Weights of a small self-supervised image encoder.
Model: 6.34M parameters, activation gelu.
Training: soap at rate 0.0019, 7400 steps, batches of 512.
Data: trained on microscope photos of single blood and bone marrow cells, 48542 training examples.
Rows from block 3 of a small self-supervised image encoder, named by matrix and row number. Rows with one number within an expert belong to one neuron, the router's apart. Each number is 128 + 24 x the weight over its row's rms, rounded and kept within 0 to 255. All counts start at 0.
Before each expert's rows are labels from the 100 images, of 14848, where the router gives the expert most weight on average: "top examples" is what is common among them. Only what is clearly more common there than usual is listed. The data: microscope photos of single blood and bone marrow cells.
# router: router (model.blocks.3.mlp.router.weight, 8x320, trained with AdamW), inputs 0-159
# up: expert up (model.blocks.3.mlp.up, 8x80x320), inputs 0-159
# down: expert down (model.blocks.3.mlp.down, 8x320x80, transposed), outputs 0-159

# expert 1
top examples: cell type: erythroblast
router.1 [121 134 160 135 114 158 155 121 161 184 115 142 122 138 143 154 101 145 102 101  96 146 121 161 195 135 133 142 122 179 119 162 148 131  82 155 128 133 100 127 119 126 154 110 122 141  82 113 147 116 141 130 165 117 195 123 107 107  93 144 114 112 109 128 139 105 105 150 163 170 118 108 106 138  85 136 125 105 122 142 111 123 138 160  82 107 104 176 147 137 125  76 127 104 147 149  93 116 114 164 129 146 107 143 123 172 183 151 157 112 139 118 160 122 119 123 152 157 121 138 106 137 123 120 126 129 125 146 112 112 120 147 127 130 113  94 112 158 126 181 113 130 102 132 122 100  60 121  99 127 162 132 122 142 104 136 182 122 114 121]
up.0 [125 138 135 105 128 139 142 162  94 131 112 131 112 143 138 148 120 129 175 112 154 106 118 150 148 112 129 133 154 131  80 182 153 172 116 164 111 134 118 108 135 116 142 160 179 173 130 111 125 130 131 134  82 109 160 154 152 155 147 108 116 114 121  89 132 121 124 141 125 130 129  96 131 148 102 131  94 143  94 142  98 159 130 130 133 108 145 165  76 130 159 158  99 139 115 105 119 151 107 162 141 135 125 129  55  95 112 119  91 108 134 127  92  93 133 127 105  97 156 152 128  98 130 124  89 104 134  77  96 162  99 116 134 135 109 108 109 124 119 128 127  95 154 122 144 132 124 137 114 121 129 149 137 144 115 176 176 102  90 167]
down.0 [146  80 103 116 126 113 152 128 110 114 168 102 127 142 119  98  97  74 138 136 101 145 134 141  84 105 134  99  77 139 144 144 126 138  91  84 140 146 168  83  80 163 113  96 126 146  97 127 131 129 106 124 111 114 150 139 133 117 136 124 117 118 157 188 129 159 116 117 119 172 142  93 115 125 113 133 107 138 174 180 162 121 131 118 142 135 120 138 129 106 154 101 126 123  88 108 163  88 157  95 151 152 111 135 124 144 136 129 108 104 115 124 138 160 172 129 106 114 122 139  94 157 143 109 152 134 122 152 171 149 141 118 113 106 140 116 142  96 127 135  95 130  85 140 108 113 148 125 121 153 121 133 117 125 133  89 123 123 161 131]
up.1 [148 129  95 153 143 131 129 123 168 117 145 115 141 145 142 129 127 176 117 135 125 124 133 140 146 125 105 101 107 133 130  83 143 130  82 128  94 147  95 132 122 162 108 124 105 132 134 149 153  86 136 108 112 151  87 101 124  82 163 152 145 167 132 120 156 144 144 137 188 132 119 103 132 108  96 120 139 112 131 147  93 186 111 121 103 174 127 100 123 156 112 103 112 114  89  77 173 142 117 134 150 131 169 161 131 112  65 146 148 104 135 143 129 103 120 148 149 135 125 154 138 155 102 128  90 123 141 115 114 140 141 140 108 118 176  92 174 144 146  92 106 136 178 134 137 145 139 115 150 162 107 148 120 157 169 111 146 152 111 157]
down.1 [133 125 116 132 102 125 127 159  90 125 102 119  70 124 119 136  86 127 149 107 156 141 158 150 112 127 140 126 117 152 134 144 136 112 138 112 160  92  90  65 142 101 105 104 108 124 167 108 146 163 128 182  95 113 183 124 106 161 161 137 169 122 138 101 119 101  71  90 164 101 136 122 145 156 116 168 114 100 159 115 112 129 101  76 106 133 107 105 155 128 146 132 144 161 148 116 145  88 135 174  89 109 174 113 105 154 152  68 134 128 153 165 128 136 163 138 191  78 162 148 141 132 142 115 126 174 107 142  92 125 144  95 114 126 137 151 131 127 143 120 161 104 147 153 153 129 157 122 172 132 104 126 113 136 127  97 153 151 146 158]
up.2 [124  92 115 126 110 126 147 113  55 135 100 156 134 150 146 127 114 115  93 121 116 138 125 144  92 104  74 152 130 124 123 132  94 152 135 135 145 110 170 142 145 120 125 153 159 138 164 124  90 138  95 122 136 146  80  99  96 110 123 148 149  87  73 132  96 151 130 103  90  98 179  95 114 181 123 111 127 124  83 105 118 136 138  63 120  87 136 143 166 128 152 105 114 120 128  86 146 115 149 109 108  80  93 126 100  86 115 140  98  76 119 145 129 106 126 137  97 108 133 154 150 122 131 168 145  85 125  95 148 115 146 112 100 126 156 147 141 151 142 110 130 101 151 173 134 110 134 119  95 153 112 152 167 134 114 101 119 149 145 126]
down.2 [174 120 185 122  97 134 100 139 123  59 127 123 124 123 201 182 169 122 135 122 154 127 144 135 121  89 173 150 135 145 138 118 133 121  99 126 122 157 139 113 123 114 108 113 145 106 155 102 108 136 112 100 113 152 176 130 182 113 138 123 172 109 122 111 135  87 109 120 105 116 104 123 141  87 179 164  98 110  75 117 163 122 111  87 132 153 103 127 109 158 164 110 136 154 123 149 107 146  92 139 123 112 114 131  99 147 141 198 108 143 158 143 150 152 153 101 126 131 107 170 148 122  78 140 122 114 136 118 126 134 160 187 179  96 109 151 169 123  87  98 138 139  93 134 144 160 147 124 120 118 139 140 117 135 107 164 129 126 112 116]
up.3 [119  92 147 108  80 154 125 117 149 134 116 111 146 140 115  72 130 166 140 131 120 132 149 117 140 113 141 109  99 144 137 130 121 170 106 137 155 136  95 150 116 147 127 134 121 106 155 134 123 123 156 134 128 122  86 105 143 139 141 112 116 137 143 103 105 152 164 131 133  97 125 146  99 120 157 118 125 131 136 161 190 109 109 142 156  52 111 156 149 119  82 182 174 148 102 130  75 160  93 131  91 158 100 133 121 119  84 132 120  73 117 122 119 110 172 106 108 131 123 167 140 112 137 144 121 104 138  98  82 165  89 140 111 127 150 136 154 159 140 144 134 121 139 153 117 131  95 129 127 128  94 166 116 136 116 138 183 151  83 102]
down.3 [118 121 154 112 145 173 146 143 137 120 113 201 143 114 123 126 126 141 173 132 121 164 126 119 196 104 155 126 122 147 109  93 139 141 126 119 131 149 125 108 164 148 138 134 123 111 157  84 165 139 138 123 113 103 134 148 102 127  97 104 132 139 145 129 113  99 142 142 132 160 119 157  94 103 156  91 114 176 106 129 107 125 117 105 142 130 120 135 116 114  98  99 178  76 136  90 182 101 153 120 135  67 147 101 147  99 116 107 111 101 136 128 158 145 159 109 102 140 127  99 127 143 191 153 115 120 127  84 109 120  93 144 120 164  97 122 159 133 126 134 104 117 145  79 113 135 136 156  78 120  96 134 176 157 187 114 150 123 117 143]
up.4 [154 100 165 136 142 173 117 139  92 100 115 144 149 146  98 112 134 140 138 136 132 142 139 163 121 113 118 145  96 116 118 118 131 104 122 138 165 121 132 144 128 143 142  93 140 197 125 129 111 123 130 166 171 124  88 119 102 106 127 106 173 151 156 122 141 121 117 139 173 154 144  98 162 139 188 176 136  84 134 113 143 129 152 156 136  91 136 134 119 111  99 116 136 110 185 141 125 159 119 120 121 105 190 157 146 148 128 122 142 137 121 124 157  88  99 134 133 132 123 115 100 127  95 149 109 124  68 174 163 127 167 158 126 168 138 135 124  93 124 147 133 100 146  73 128 123  98 123 105  91 167 124 142  89 155  92  83 154 117 109]
down.4 [105 130 115 138 118 118 123 125  95 115 118 103 120 143 114 102 152 130 102 109  95 153 108 125 119 154  41 151  97 154 124 166  87 139 153  88 138 119 137 112 147 106 163  95 128  77 130 157 128 113  99 105 114 114 156 114 168 157 189 103 130  82 131 155 151 122 133  73 141  71 115 121 149 100 117 149 147 167 112 124 118 137 145 151  89 151 125  88 128 111  91  99 104 131 117  73 137 141 138 151 134 146 168 129 143 150 155  69 143 143  95 168 107 138 138 165 132 141 165  99 164 151 138  77 145  77 117 140  96 107 159 152 147 172 151 136 136 108 107 107 127 144 109  98 121 145 141 107 139 100 107 148  98 149 125 116 135 139 127 120]
up.5 [114 116 103  98 126 143 132 134 117 109 111 112 136 111  95 142  72 130 139 158 144 160 161 120 145 122 102 105  88 153 111  89  85 113 129 144 132 116 165 165 138 132  95 119 168 118 111 155 105 108 143 117 146 115 119 110  84 106 166 119 167 160 141 145 126 126 169 142 120 102 120 177 152 140 134 100 113 149 118 120 114 104 132  95 159 126 156 129 155 141 103 127 122 137 136 146 122  88 136 125 114  91 148 137 104  79 171  94 168 152 119  73 157 129 105 113 147 106 122 133 121  82  96 128 101 154 154 143  98 139 106 169 114 159 125 103 127 156 167 156 111 117 148 136 122  89  93 132 100  93 104 136 109 123 129 126 163  93 126 132]
down.5 [106 121 144 130  70 142 107 152 157 170  99 137  85  78 115 114 131 124 127 152 112 134 107 140 136 133 142 123 139 150 162 133 167 117 123 123 124 106 157 123 133 164  86 187 141 119  98 146  93 132 144 170 139 161 127 138 133  97 148 141 118 136 122  92 154 128 133  94 114 140 126 116 124 145 133 136 130 104  93 203 136 126 141 120 127 174 145 134 114 139  94 142 111  96  90 102 143 130 125 114 155 115  99 139 159 108  88 109  80  99 139 140 119 108 147 148 153 147 159 170 106 154 119 109 145 123 120 146 138 125 153  41 111 152 137 171 113 119 134 124 114 156  82 116 117 110 119 146 119 155 114 194 102 126 126 124 158 133 151 155]

# expert 0
top examples: cell type: promyelocyte
router.0 [142 125 141 123 110 124 157 161 164 138 116 138 111 128 147 169  90 120  70 101 107 142 106 145 175 142 113 165 113 171 126 135 164 120  92 154 114 144 111 127  95  99 118 105 151 156 110 116 145 143 129 140 121 103 172 149 108 106 101 110 162 117 127 144 138  91  75 149 190 197 136 139 118 163 114 120 172 102 135 151 104 122 130 160 111 110 162 125 108 114  92  66 149 136 133 121 143  85 143 153 137 104  86 148  82 179 134 119 109 111 110 141  95 155 113 141 103 112 124 120 119 123 129 133 162 111 103 112 116 101 109 151 159 136 144  79 152 107 107 126 120 126  95 152 111 105 117 121 141 165 131 159 118 129 134 138 153  96 141 160]
up.0 [126 118 126  82 123  97 111 165  85 103 149 134 133 108 124 126 124 150  79 173 110 137  95 149 169 166 132 157 136 114 126 126 155 113 132 144  79 146 115 120  96 136 176  92 115 128 152 129  94 118 191 150 124  91 134 145 139 109 167 112 168 141 135 119 130 142 147 137  95 121 115 123 112 145 120 103  98 116 159 136 148 133 167 108 131 148 123 120 132 124 175 153 109 142 140 137 150 161 127  96 135 122 152 131 122  83  99 141 152 130 113  92 176 148 141 107  84 107 137 102 126  91 106 116 124 148 108 100 141 116  87 136 106 120 113 122 126  74 147 169 165  86 136  97 107 119 139 106 177  92 159 158 144 119 101 127 156 125  75 146]
down.0 [ 69 144  90 189 162 123 115 108 125 114 136 148 132 130 117 155  92 122 157 124 103  98 151 100 178 117  82 129 131 123 138 120  98 114 138 141 120 163 143 121 113 100 130 139 120 136 113 146 144 161 131 167 164 124 163 155 142 124 149 115  99  89  87 136 128 124  92 146 108 133 110 124 159 143 124 153 108 114 144  92 146 147 152 166 130 201 119  66 117 116 126 106  91 138 128 162 168 115 109 128  73 123 140 122 146 129 152 133 129 157  74 119 144 112 140  78 149 160 153 157 131 126 115 148 148 101 114  97 110 152  90  95  72 148  99  86 104 116 126 110 149 144 129  85 133 134 114 104 164 123 161 151 175 125 106 122 108 113 101 108]
up.1 [138 182 149 101 122 171 157 118 110 105 148 118 150 159 135 108 131 167 125 124 130 112 158 126 121 198 100 126  95 138 120 127 108 120 157 131 139 158 167 120 114 123 144 106 112 149 134 133 142 136 110 143 116 164 156 128 135 129 106 139 107 125 121 153  95 113 105 118 193 111 150 143  94  92 137 148 170 132 136 135 140 130 122 183 137 153  82 121 146 147 135 151 145 154 166 134  85  99 136 140  96 143 163 101 100 143 147 124 103 129 134 104 130  98 112 104 146 125 106 128 124 123 114 159 153 117  94 144 148 138 102 146 127 130  71 162 149 138 124 111 201 140 154 120 184  94  90 149 141 103 120 133 152 119 157 134 138 140 117 119]
down.1 [138 144 112 129 102 116 128 121 112 109 126 106 133 130 117 149 139 110 122 154 108  80 167 135 134 120 120 128 113 166 140 158 120 149 108 147 145 153 156 134 146 154 135 170 135 106 106 145  94 157 149 109 129 120 128 113 165 104 132 173  95  86 134 102 102 126 120 118 144 114 129 204 136 121 101 154 103 144 140 122 111 146 155 182 137 123 108 146 106 142 138 122 159 141 184  64 129 127 124 153 159 137 140 105 114 142 203  72 125  97 116  83 126 134 111 155 110 123 127 137 109 102 129 127 111 139 135  97 106 101  99 126  82 145 108 113 133 148 120 121 133 108 126 122 155 103 153 136 146 104 144  95 100  92 151 100 124 113 101 137]
up.2 [154 110 101 148 105  99 109 111 128 127 122 118 115 144  60 148 109  83 132  95 105 104 100 148  61 119 140 135 126 103 123 101 136  93 132 105  95 101 155 110 122 142 128  74 123 160 131 128  95  90 124 140 123 125 150 109 130 125  96 101 169 131 136 100 136 162 145 118 125 149 119 116 112 163 125 178 180 147 131 131 139 145 117 129 128 118 124 113 143 111 100 125 131 126  77 119  64  91 123 144 124 109 102 140 100 149  99 149 137 126 116 126 127 146 121 138 126 147 169 147 121 142 123 100 111  96 118 113 125 184 123 176 137 142 137 158 172 147 130 134 101 108 113 109 145 155 105 110  92 115 118 176 172 110 134 138 101  99 118 143]
down.2 [ 78 107 146 136 102 123 129 114 116 155 128 157 148 110 101  89 149 148 131 101  78 176 142  92 115 116 171 104 154 108 156 123 114 155 138 131 170 100 120 160 160 114 128 141 150 130  93 161  99 100 153 123 170 129  90 168  99 184  79 135 131 145 155 114 124 146 117 136 119 116 167 140 121 108 157 118 123 159 156 140  86 106 133 140 112 147 150 114 126 141 143 122 116 108 131 157 163 151 148 134 115 161 124 144 153 130 135 133 135 106 143  89 100 103  80 103 105  78 164 139 147  90 160 122 131 126 101 130 179 150 196 129 101 148 165 106 136 130  77 123 143 142 140 139 100 130 142 144 148 168 130 112  83 128 104 174 129 166 130 154]
up.3 [105 105 137 149  79 129 156  73 109  76 105 165 119 152 160 140 170 151  86 157 115 131 101 117 117 123 144 129  94 130 156 146 177 180 166 129 149 166 129 157 137 136  88 131 125  99  96 155 156 155 164 151 125 169 102 165 131 152  94 131 100 169 124 104 132 115 149 123 142 175 118 178 154 124 122  85  95 137 156 142 106 147  98 173 133 102 139  95 135 146 143 120 173 163 109 115 120 107  88 126 152 120 103 134 126 162  95 118 126 135 114  97 141 138 132 142 120 113 203 148 122 129  82 124 109 160 128 142 124 134 170 124 162 131 153 121 118 110 119 169 151 135 150 129 124 106 102 151  99  78 130 105 145 110 120 132 119 137 124 112]
down.3 [128 140 121 123 116 134 121 110  86 129 108 155 171 117 122 148 130 109 125 144  83 121 132 116 120  70 147 118 163 113 159 157 158 131 132 177 106 111 111 112 156 134 117 146 150 133 111 126 116 182 202 139 130 136 166 107 140 136 151 122 123  64  68 168 120 175  62 127 136  63 129 138 104 130 160 117 147 150 134 155 125 161 105 104 165 119  86  73 168 111 108  94 133 110 138 154 122 127 133 153 164 125  99 128 154 115 150  99 142 137 122 146 107 142 101 120 122 139  91 112 135 118 140 129  93 125 165 143 126 117  88 142 146 135 160 147 125 151 145 130 118 136 112 161 104 132 113 129  96 125 100  80 158 103 117 112 121 156 153 138]
up.4 [148 157  88 130  98 134 104 110 103 170 185 134 124 137 114 118  98 121 182 162 111 126 119 153  82 168 106 120  96 111 155 134 156 141 134 117 136 140 114 185 141 144 112 140 102 145  94 152 151 155 101 119 150 101 136 103 143 111 158 160 121 100 115 114 119 107 157 129 114 120 148 151 147 111 167 135 106  96 126 125 134 159 130  92 117  77 143  82 111  89 106 140 131 107 141 112 106 153 103 115 185 144 148 133 167 100 154 128 102 136 151 156 141 104 105 129 119 138 113 155 154 145 119 162 147 158 146 113 136 100 205 160 149 160 105 106 119 136 120 117 163 116 126 130 124  81 148 112 108 115 132 130 137 167 102 127 135 120 109 138]
down.4 [125 133 109 129 147 147 126 133  97 146 101 140 132  75  99 102 129 158 114 144 105 115 141 121 116 136 131 115 127 145 121 123 126 138  80  82  97 114 153 134  81 111 163 100 158 114 127 153 113 153  68 162 125 131 150 115 162 149 114  92 130 124 151 148 168 147 117  96 136  88 144 158 107 135 131 112 105 167 152 157 140 132 130 130 155 159  96 111  93 138 115 118 122  99 165  93 164 164 142 123 152 135 103 112 139  77 128 131 143 103 132 108  97 133 120 136 123 102 172 129 115 137 114 133 124 118 156 120 111 144 138 136 140 114 121 152 109  99 107 151 112 111 142 142 116 140 154  83 133 172 125 132 148  97 137  96 156 182 123 165]
up.5 [105 123  75 109 125 163  96 101 139  98 139 156 157  90 104 156 134 103  71 109 129 147 144 160  91 176 137 158  78 119 117 133 142 118 141 140 145 159 143 110 129 119 132 118 147  92 117 122 107 136 176 106 184 135 107 120 126  92 149 125 104 135 151  91 176 110 145 120 125 162 120 142  98 123 110 169 100  76 121 144 109  86 135 112 148 110 116  94 128 161 137 168  98 125 172 195 145 137 125 107 117 133 133 142 136 127 171 112 160 141 114 118 161 142 102 117  99 104 101 133 139 138 116 132 151 172  98 164 138 138 149 115 114 136 125 148 123 107 101 158  89 144 147 119 160 138  97 113 166  86 112 112 106 150 172  96 119 142 138 130]
down.5 [137 137 124 123 115 133 137  96 136 129  98 155 121 117 123 128 118 112 107 108 136 163 175 134 103  88 168 150  99 116 150 178 137 140 108 107 130 186 152 163 172 150 155 141 102 125 116 127 164 157 114 120 115 160 106 122 121 135  57 130 132 156 120 161 153 138 136 148 137 138  98 120  86 132  97 106 102 165 180 113 102 135  99  80  88 109 115 112 130 129 120 118 131 144 146  78 149 130 119 181 121 152  97 111 132 114 158 149 121 110 120 109 135 108 101 144 102 135 106 142 145 124  87 105 139 137 110  69 102 154 183 107 155 127 153  91 108 135 130 114 119 125 111 141  89 118  95 147 133 150 153 180 139 140 118 152 128 121 103 117]

# expert 5
top examples: cell type: artefact
router.5 [ 78  98 151 136 117 110 163 126 125 138 173  95 158 156 168 122 130 101 112 120 125 143 150 122 155 120 113 121 180 110 161 161 115 153 120  91 113 112 110 136 101 109 159 125 134  92 124  94 108 102 108 109  99 102 139 148 108 107 134 131 127 111 112  96  80 128 142  78 108  95 185 125 134 118 133 145 128 151 167 141  97 122 148 107 101 167 142 169 133 146 131 122  95 148  93 114 121 113 112  93 109 131 126 102 162 125 178 141 161 134 119 146 148 167 104 170  90  93 140 109 116 118 126 110 151 155 131  70 135 156 133  56  97 158 143 137  78 100 147 111  97 155 138 167 110 142 115 126  82 193 125 115 133 169 149 140 138  95 161  77]
up.0 [143 147 125 125 120 124 115 138 108 174 111 130 138 152 146 116  82 128 169 118  79 148 129 125 116 133 133 128 100 104 107 119 128 151 124 157 164 102 116 118 163 103 127 171 107 120 124 160  88 123  86 136 131  98 100 136 105 130 115 114 104 121 140 110  86 129 112  99  88  93 170  99 101 151 115 115 138 151 133 112 130 122 113  80 114 138  95 121 133 106 150 168  81  93 133 111 130 154 104  98 110 129 127 115 131 135 128 152 137 114 151 110 122 132 158 165 147 127 109 152  89 103 108 109  99 125 212 102 136 107 143 133 136  94 152 156  90 102 164 178 115 123 132 125 134 123 159 136 118 135 143  92 136 156 106 126 127 118 155 132]
down.0 [135 158 136 140 108 145 122 120 102 127 128 135 151 160 138 129 149 115 119 146 153 143 135  78  99  99 100 144 168 139  82 100 101 139  89 175 133 109 131 164 116 112 101 165 165 119 121 105 135 116 115 134 126 125 170  98  94 133 123 114 135 127 133 131  75 125 180 123 152 174 127 128 144 167 128 110  98  94 108 106 115 115 177 116 153 118 149 135 132  78 136 125 164 156 105 111 133 141 104 129 130 123 171 147 125 107 128 127 179  94 143 111 126 142 122  84 128 117  90 149 109 186 134 147 117 118 187 172 132 146 141 170 135 138 116 155 110 176  97  95 134 122 109 152 119 130 144 159 135 143 115  78 181  90 187 138 131 132 163 193]
up.1 [121 105  81 159 131 129 125 152 115 138 122 131  74 102 120 139  87 146 100 132  96 157  96 153 162 140 106 111 181 160 116 149 110 119 133 136 106  73 162 120 116 120 123 148 120 101 140 136 101 108 155 164 162 125 113 130 111 122 137 120 102  92 122 143 130 156 120  79 128 109 111 101 156 150 131 157  89 135 129 139 152 159 103 157 150 124 143  90 139 158 119 124 151 132 126 143 137 122 144 128 163 126 140 116 103 152 146 130  91 127 129 113 101  96 110 112 107 149 110 150  99 117 124 157 124 156 131 109 133 127  92 140 124 140 164 144 137 116 116 142 123 128 158 123 160  80 126 123 134 132 107 114 124 116 133 131 181 124 141 128]
down.1 [119 144 165 118 170 145 146 121 147 111  98 173 162 151 136 135  90 122 153 146  86 140 108 137 103 139 124 133 132 144 119 134 158 106 122 128 153 131 123 112 129 147 100 135 121 103 121 131 162 139 134 163 148 147 150 114 132 137 126 146 127 115 161 115 105 169 118 107 169 167  55 140 126 152 111 102 130 136 119  98  82 134 118 120 112 168  78 162 169 109 118 100 138 115 133 145 146 122 129 126 108 161 117 140 123 120 129 163 161 131  73 100 102 147 108 123  63  89  93 100 142 134 191 125 109 137 135 119 134 135 108 113 132 129 128 112  79 152 128 121 126 106 145 136 130  99 107  84  91 207 136 148 117 127 119 146 134 141 103  93]
up.2 [162 133 162 138 160 137  94 103 151 129  82 137  82  94  99 126 162 130 119 134 151 117 103 110 126 133 111 100 151 116 174 127 137 152 109 160 125  86 120 156 143 127 126 125  91 108 101 128 107 133 104 160 113 183 144  76  74 149 154 151 112 158 133  86  95  84 127 133  90 147  96 176 148 113 157 144 157 112 180 131 126 122 107 164 102 153 131 129 139 140  91 163 123 147 108 110 131 152  98 137 151  85 154 115 121  67  80 125 123 129 174 144 121 112 144 146 128  92 140 113 128 143 117 131 130 148 149 109 167 121 128  99 150 177  83 102 119 138 112 134 158 107  97 127  90  95 129 125 162 107 156 118 136 129 136 101 124 117 126  79]
down.2 [131 140 143 129 155 132 145 146 101 134 103 120 152 138  91 128 126 131 143 144 121 143 141 105  93 151 149 105 130 157 136 159 121 164 113 152 113 145 151 122 139 169 125 134 134 139  88 131 115 144 138 181 130 128 131 104 132 152 121 141 130 130 123 136 120 126  53 125 115 150  98 150 138 106 170 129 137 175 114  93 103 108  87 173  91 119 110 140 122 116 147 135 160 119 124 110 144 147 124 118 129 167 166 143 153  93 157  88 156 132 110 143 118 137 114 130 146 134 131 135  98  99 123 134 129 152 141  97 138 110 125 142 101 124 103  95 121  97 154 152 175 187 140 154 157 153 145 109 110 131 133 170 158  98 101 140  95 146  95 153]
up.3 [ 97 169 142 102 169 117 129 140 108 126 129  91 114 198 140 125 119 174 139 155 102 139 126 120 175 131 113 134 124 100 116 130 131 106 140 106 138 132 134  82 106 130 117 126 124 151 140 168 156 110 155 154 181  92  86 136 109 138 127 118 140 109 117 141 154 123  71 122  87 137  82 137 154 129 113 109 120 124 114  92 134 145 159 172 133 137 130 120 124 138 141 123 137 127 149 109 119 122 132 150 122 117 129 104 212 136  97 114 156 102 137  92 139 147 142 152 145 128  76 167 144  91 119  99 117 168 123 122  97 138 105 173  85 105 187  76 140 123 136 127 162 113 158 124 109 121  84 156 133 124 119 150 123 169 140 144 111  99 137 147]
down.3 [157 152 140 110 103 145 136 105 109 100 140  93 143 163 147 130 102 111 143 129 145 105 153 118 105 106  94 130 132 168 116 131 116 122 143 135  90 187 130  79 124 168 154 145 127 157  99 108 100 166 118 145 132 151 120 161 111 142  90 154 140 139 120 128 129 129 134 122 126 104 132 148 124 164 111 127  90 154 115 121 114 130 140 156 144 143 131 103  94  99 122 112 126 114 124 132 138 151  99 128 111 106 128 130 145 114  80 140 133 132 134 121 152 108 121 139 140 123 108 118 169 108 169 103 124 120 147 182 153 152 149 141 124 139 132 131 109  70 149 107  68 128 111 123 128 114  86 100 198 127 149 144 120 117 124 151 135 137 134 142]
up.4 [123 148 146 111 133 161 112 145 129 144  70 135 129 134 145 113 157 165 128 126 182  95  89 102 138 144 113 110 109 128 146 106 143 151 213  92 112 122 131  67  92 108 151 147  94 142 115 133 119 132 149 185 110 122 152 151 106 109 115 139 123 172 110 140 103 124 199 118 111 121 122 100  88 118  95 121 150 105 111 163 132 126 102 143 123 132 121 157 148 143 114 162 136 145 150 100 158 119 107 135 143 113 138 168 129 187 124 106 136 129 117 143 167 114 142 167 164 123  80  80 124 111 111 118  70 122 160 102 116 133 149 128 154 108 162 125 127 120 126 179 114 117 143 162 100 150  94 139 170 167 117 112 136 138  97 142 119 123  91 124]
down.4 [130 124 126 104 100 181 119 131 118 118 135 150 121 131 107 116 138 179 167 143 111 153 160 104 134 113 180 118 109 139  85 148 103 161 118 105 121 142  89 129 128  98 134 163 129 121 133 131 121 147 119 105 160 170 151 138 131 159 136  89 114 129 116  92 147 131 151  93  88 136 117 152  94 104 132 137  98 142 122 111 130 123 123 136 114 125 130 133 106 147  87 151 146  98 137 157  92 136 117 115 146 134 110 150  94 120 127 128 164 124 125 144 103 117 113  87 104  98  97 156  78 164 125  55 168 115 159 171 136 119 139 125 190 117 120 157 127  76 130 152 138 148 120  94 101 155 118 144 139 120 124 141 133 115 154 136 157 152 118 103]
up.5 [130 105 155 155 132 112 142 132  68 143 140 127 116 145 132 126 171 142  86 113 120 119 129 129 119 138 154 149 139 136 134 115 156  84 117  95 127 152 126 140 126 158 154 154 124 113 115 153 114 107 152 113 125 143 125 152 103 120 173 168 149 153  51 109  99 136 132 104 172 139 153  91  68 129 158 177 145 125 103 114 127 130 110 173 141 139 104 127 134 105 118 151 108 140 112  84  67 140 133 168 107 127 142 110 142 104 131 106 165 118 101 106 128 154  84 151 155 116 135 122 128 146 158 163 131 124 108 134 121 155 143 101 149  83 108 115 112 135 149 133 110 140 153 117 125 163  94 114 117 132 103 133 105 119 169 149  94 133 143 119]
down.5 [102 103 131 142 126 115 147 156 149 136 171  93 112 170  88 136 133 106 152  95 152 137 144 141 136 114 122 126 136 128 118 175 135 138 149  86 141 119  39 112  91 158 140  87 127 158 128 148 124 141 154 111 126 153 134 117 107 165 110 131 115 102 145 184 131 145 120 122 124 110 116 142 121  79  86 103 141 120 133 195 127  89 118 141 119 146 180 152 170 149 149 177 102 144 108 152 159 118 116  80  94 145 149 122 130 137 125 116 124 119  73  91 118 121 126 122 126 174 126 164 119 101 108  90 153  98 156 115 109 101 132 155 142 138 164 153 105 145 122 147 136 104 138 142 136 133 159 108 175 101 113 153 138 143 156  90 155  97 138  87]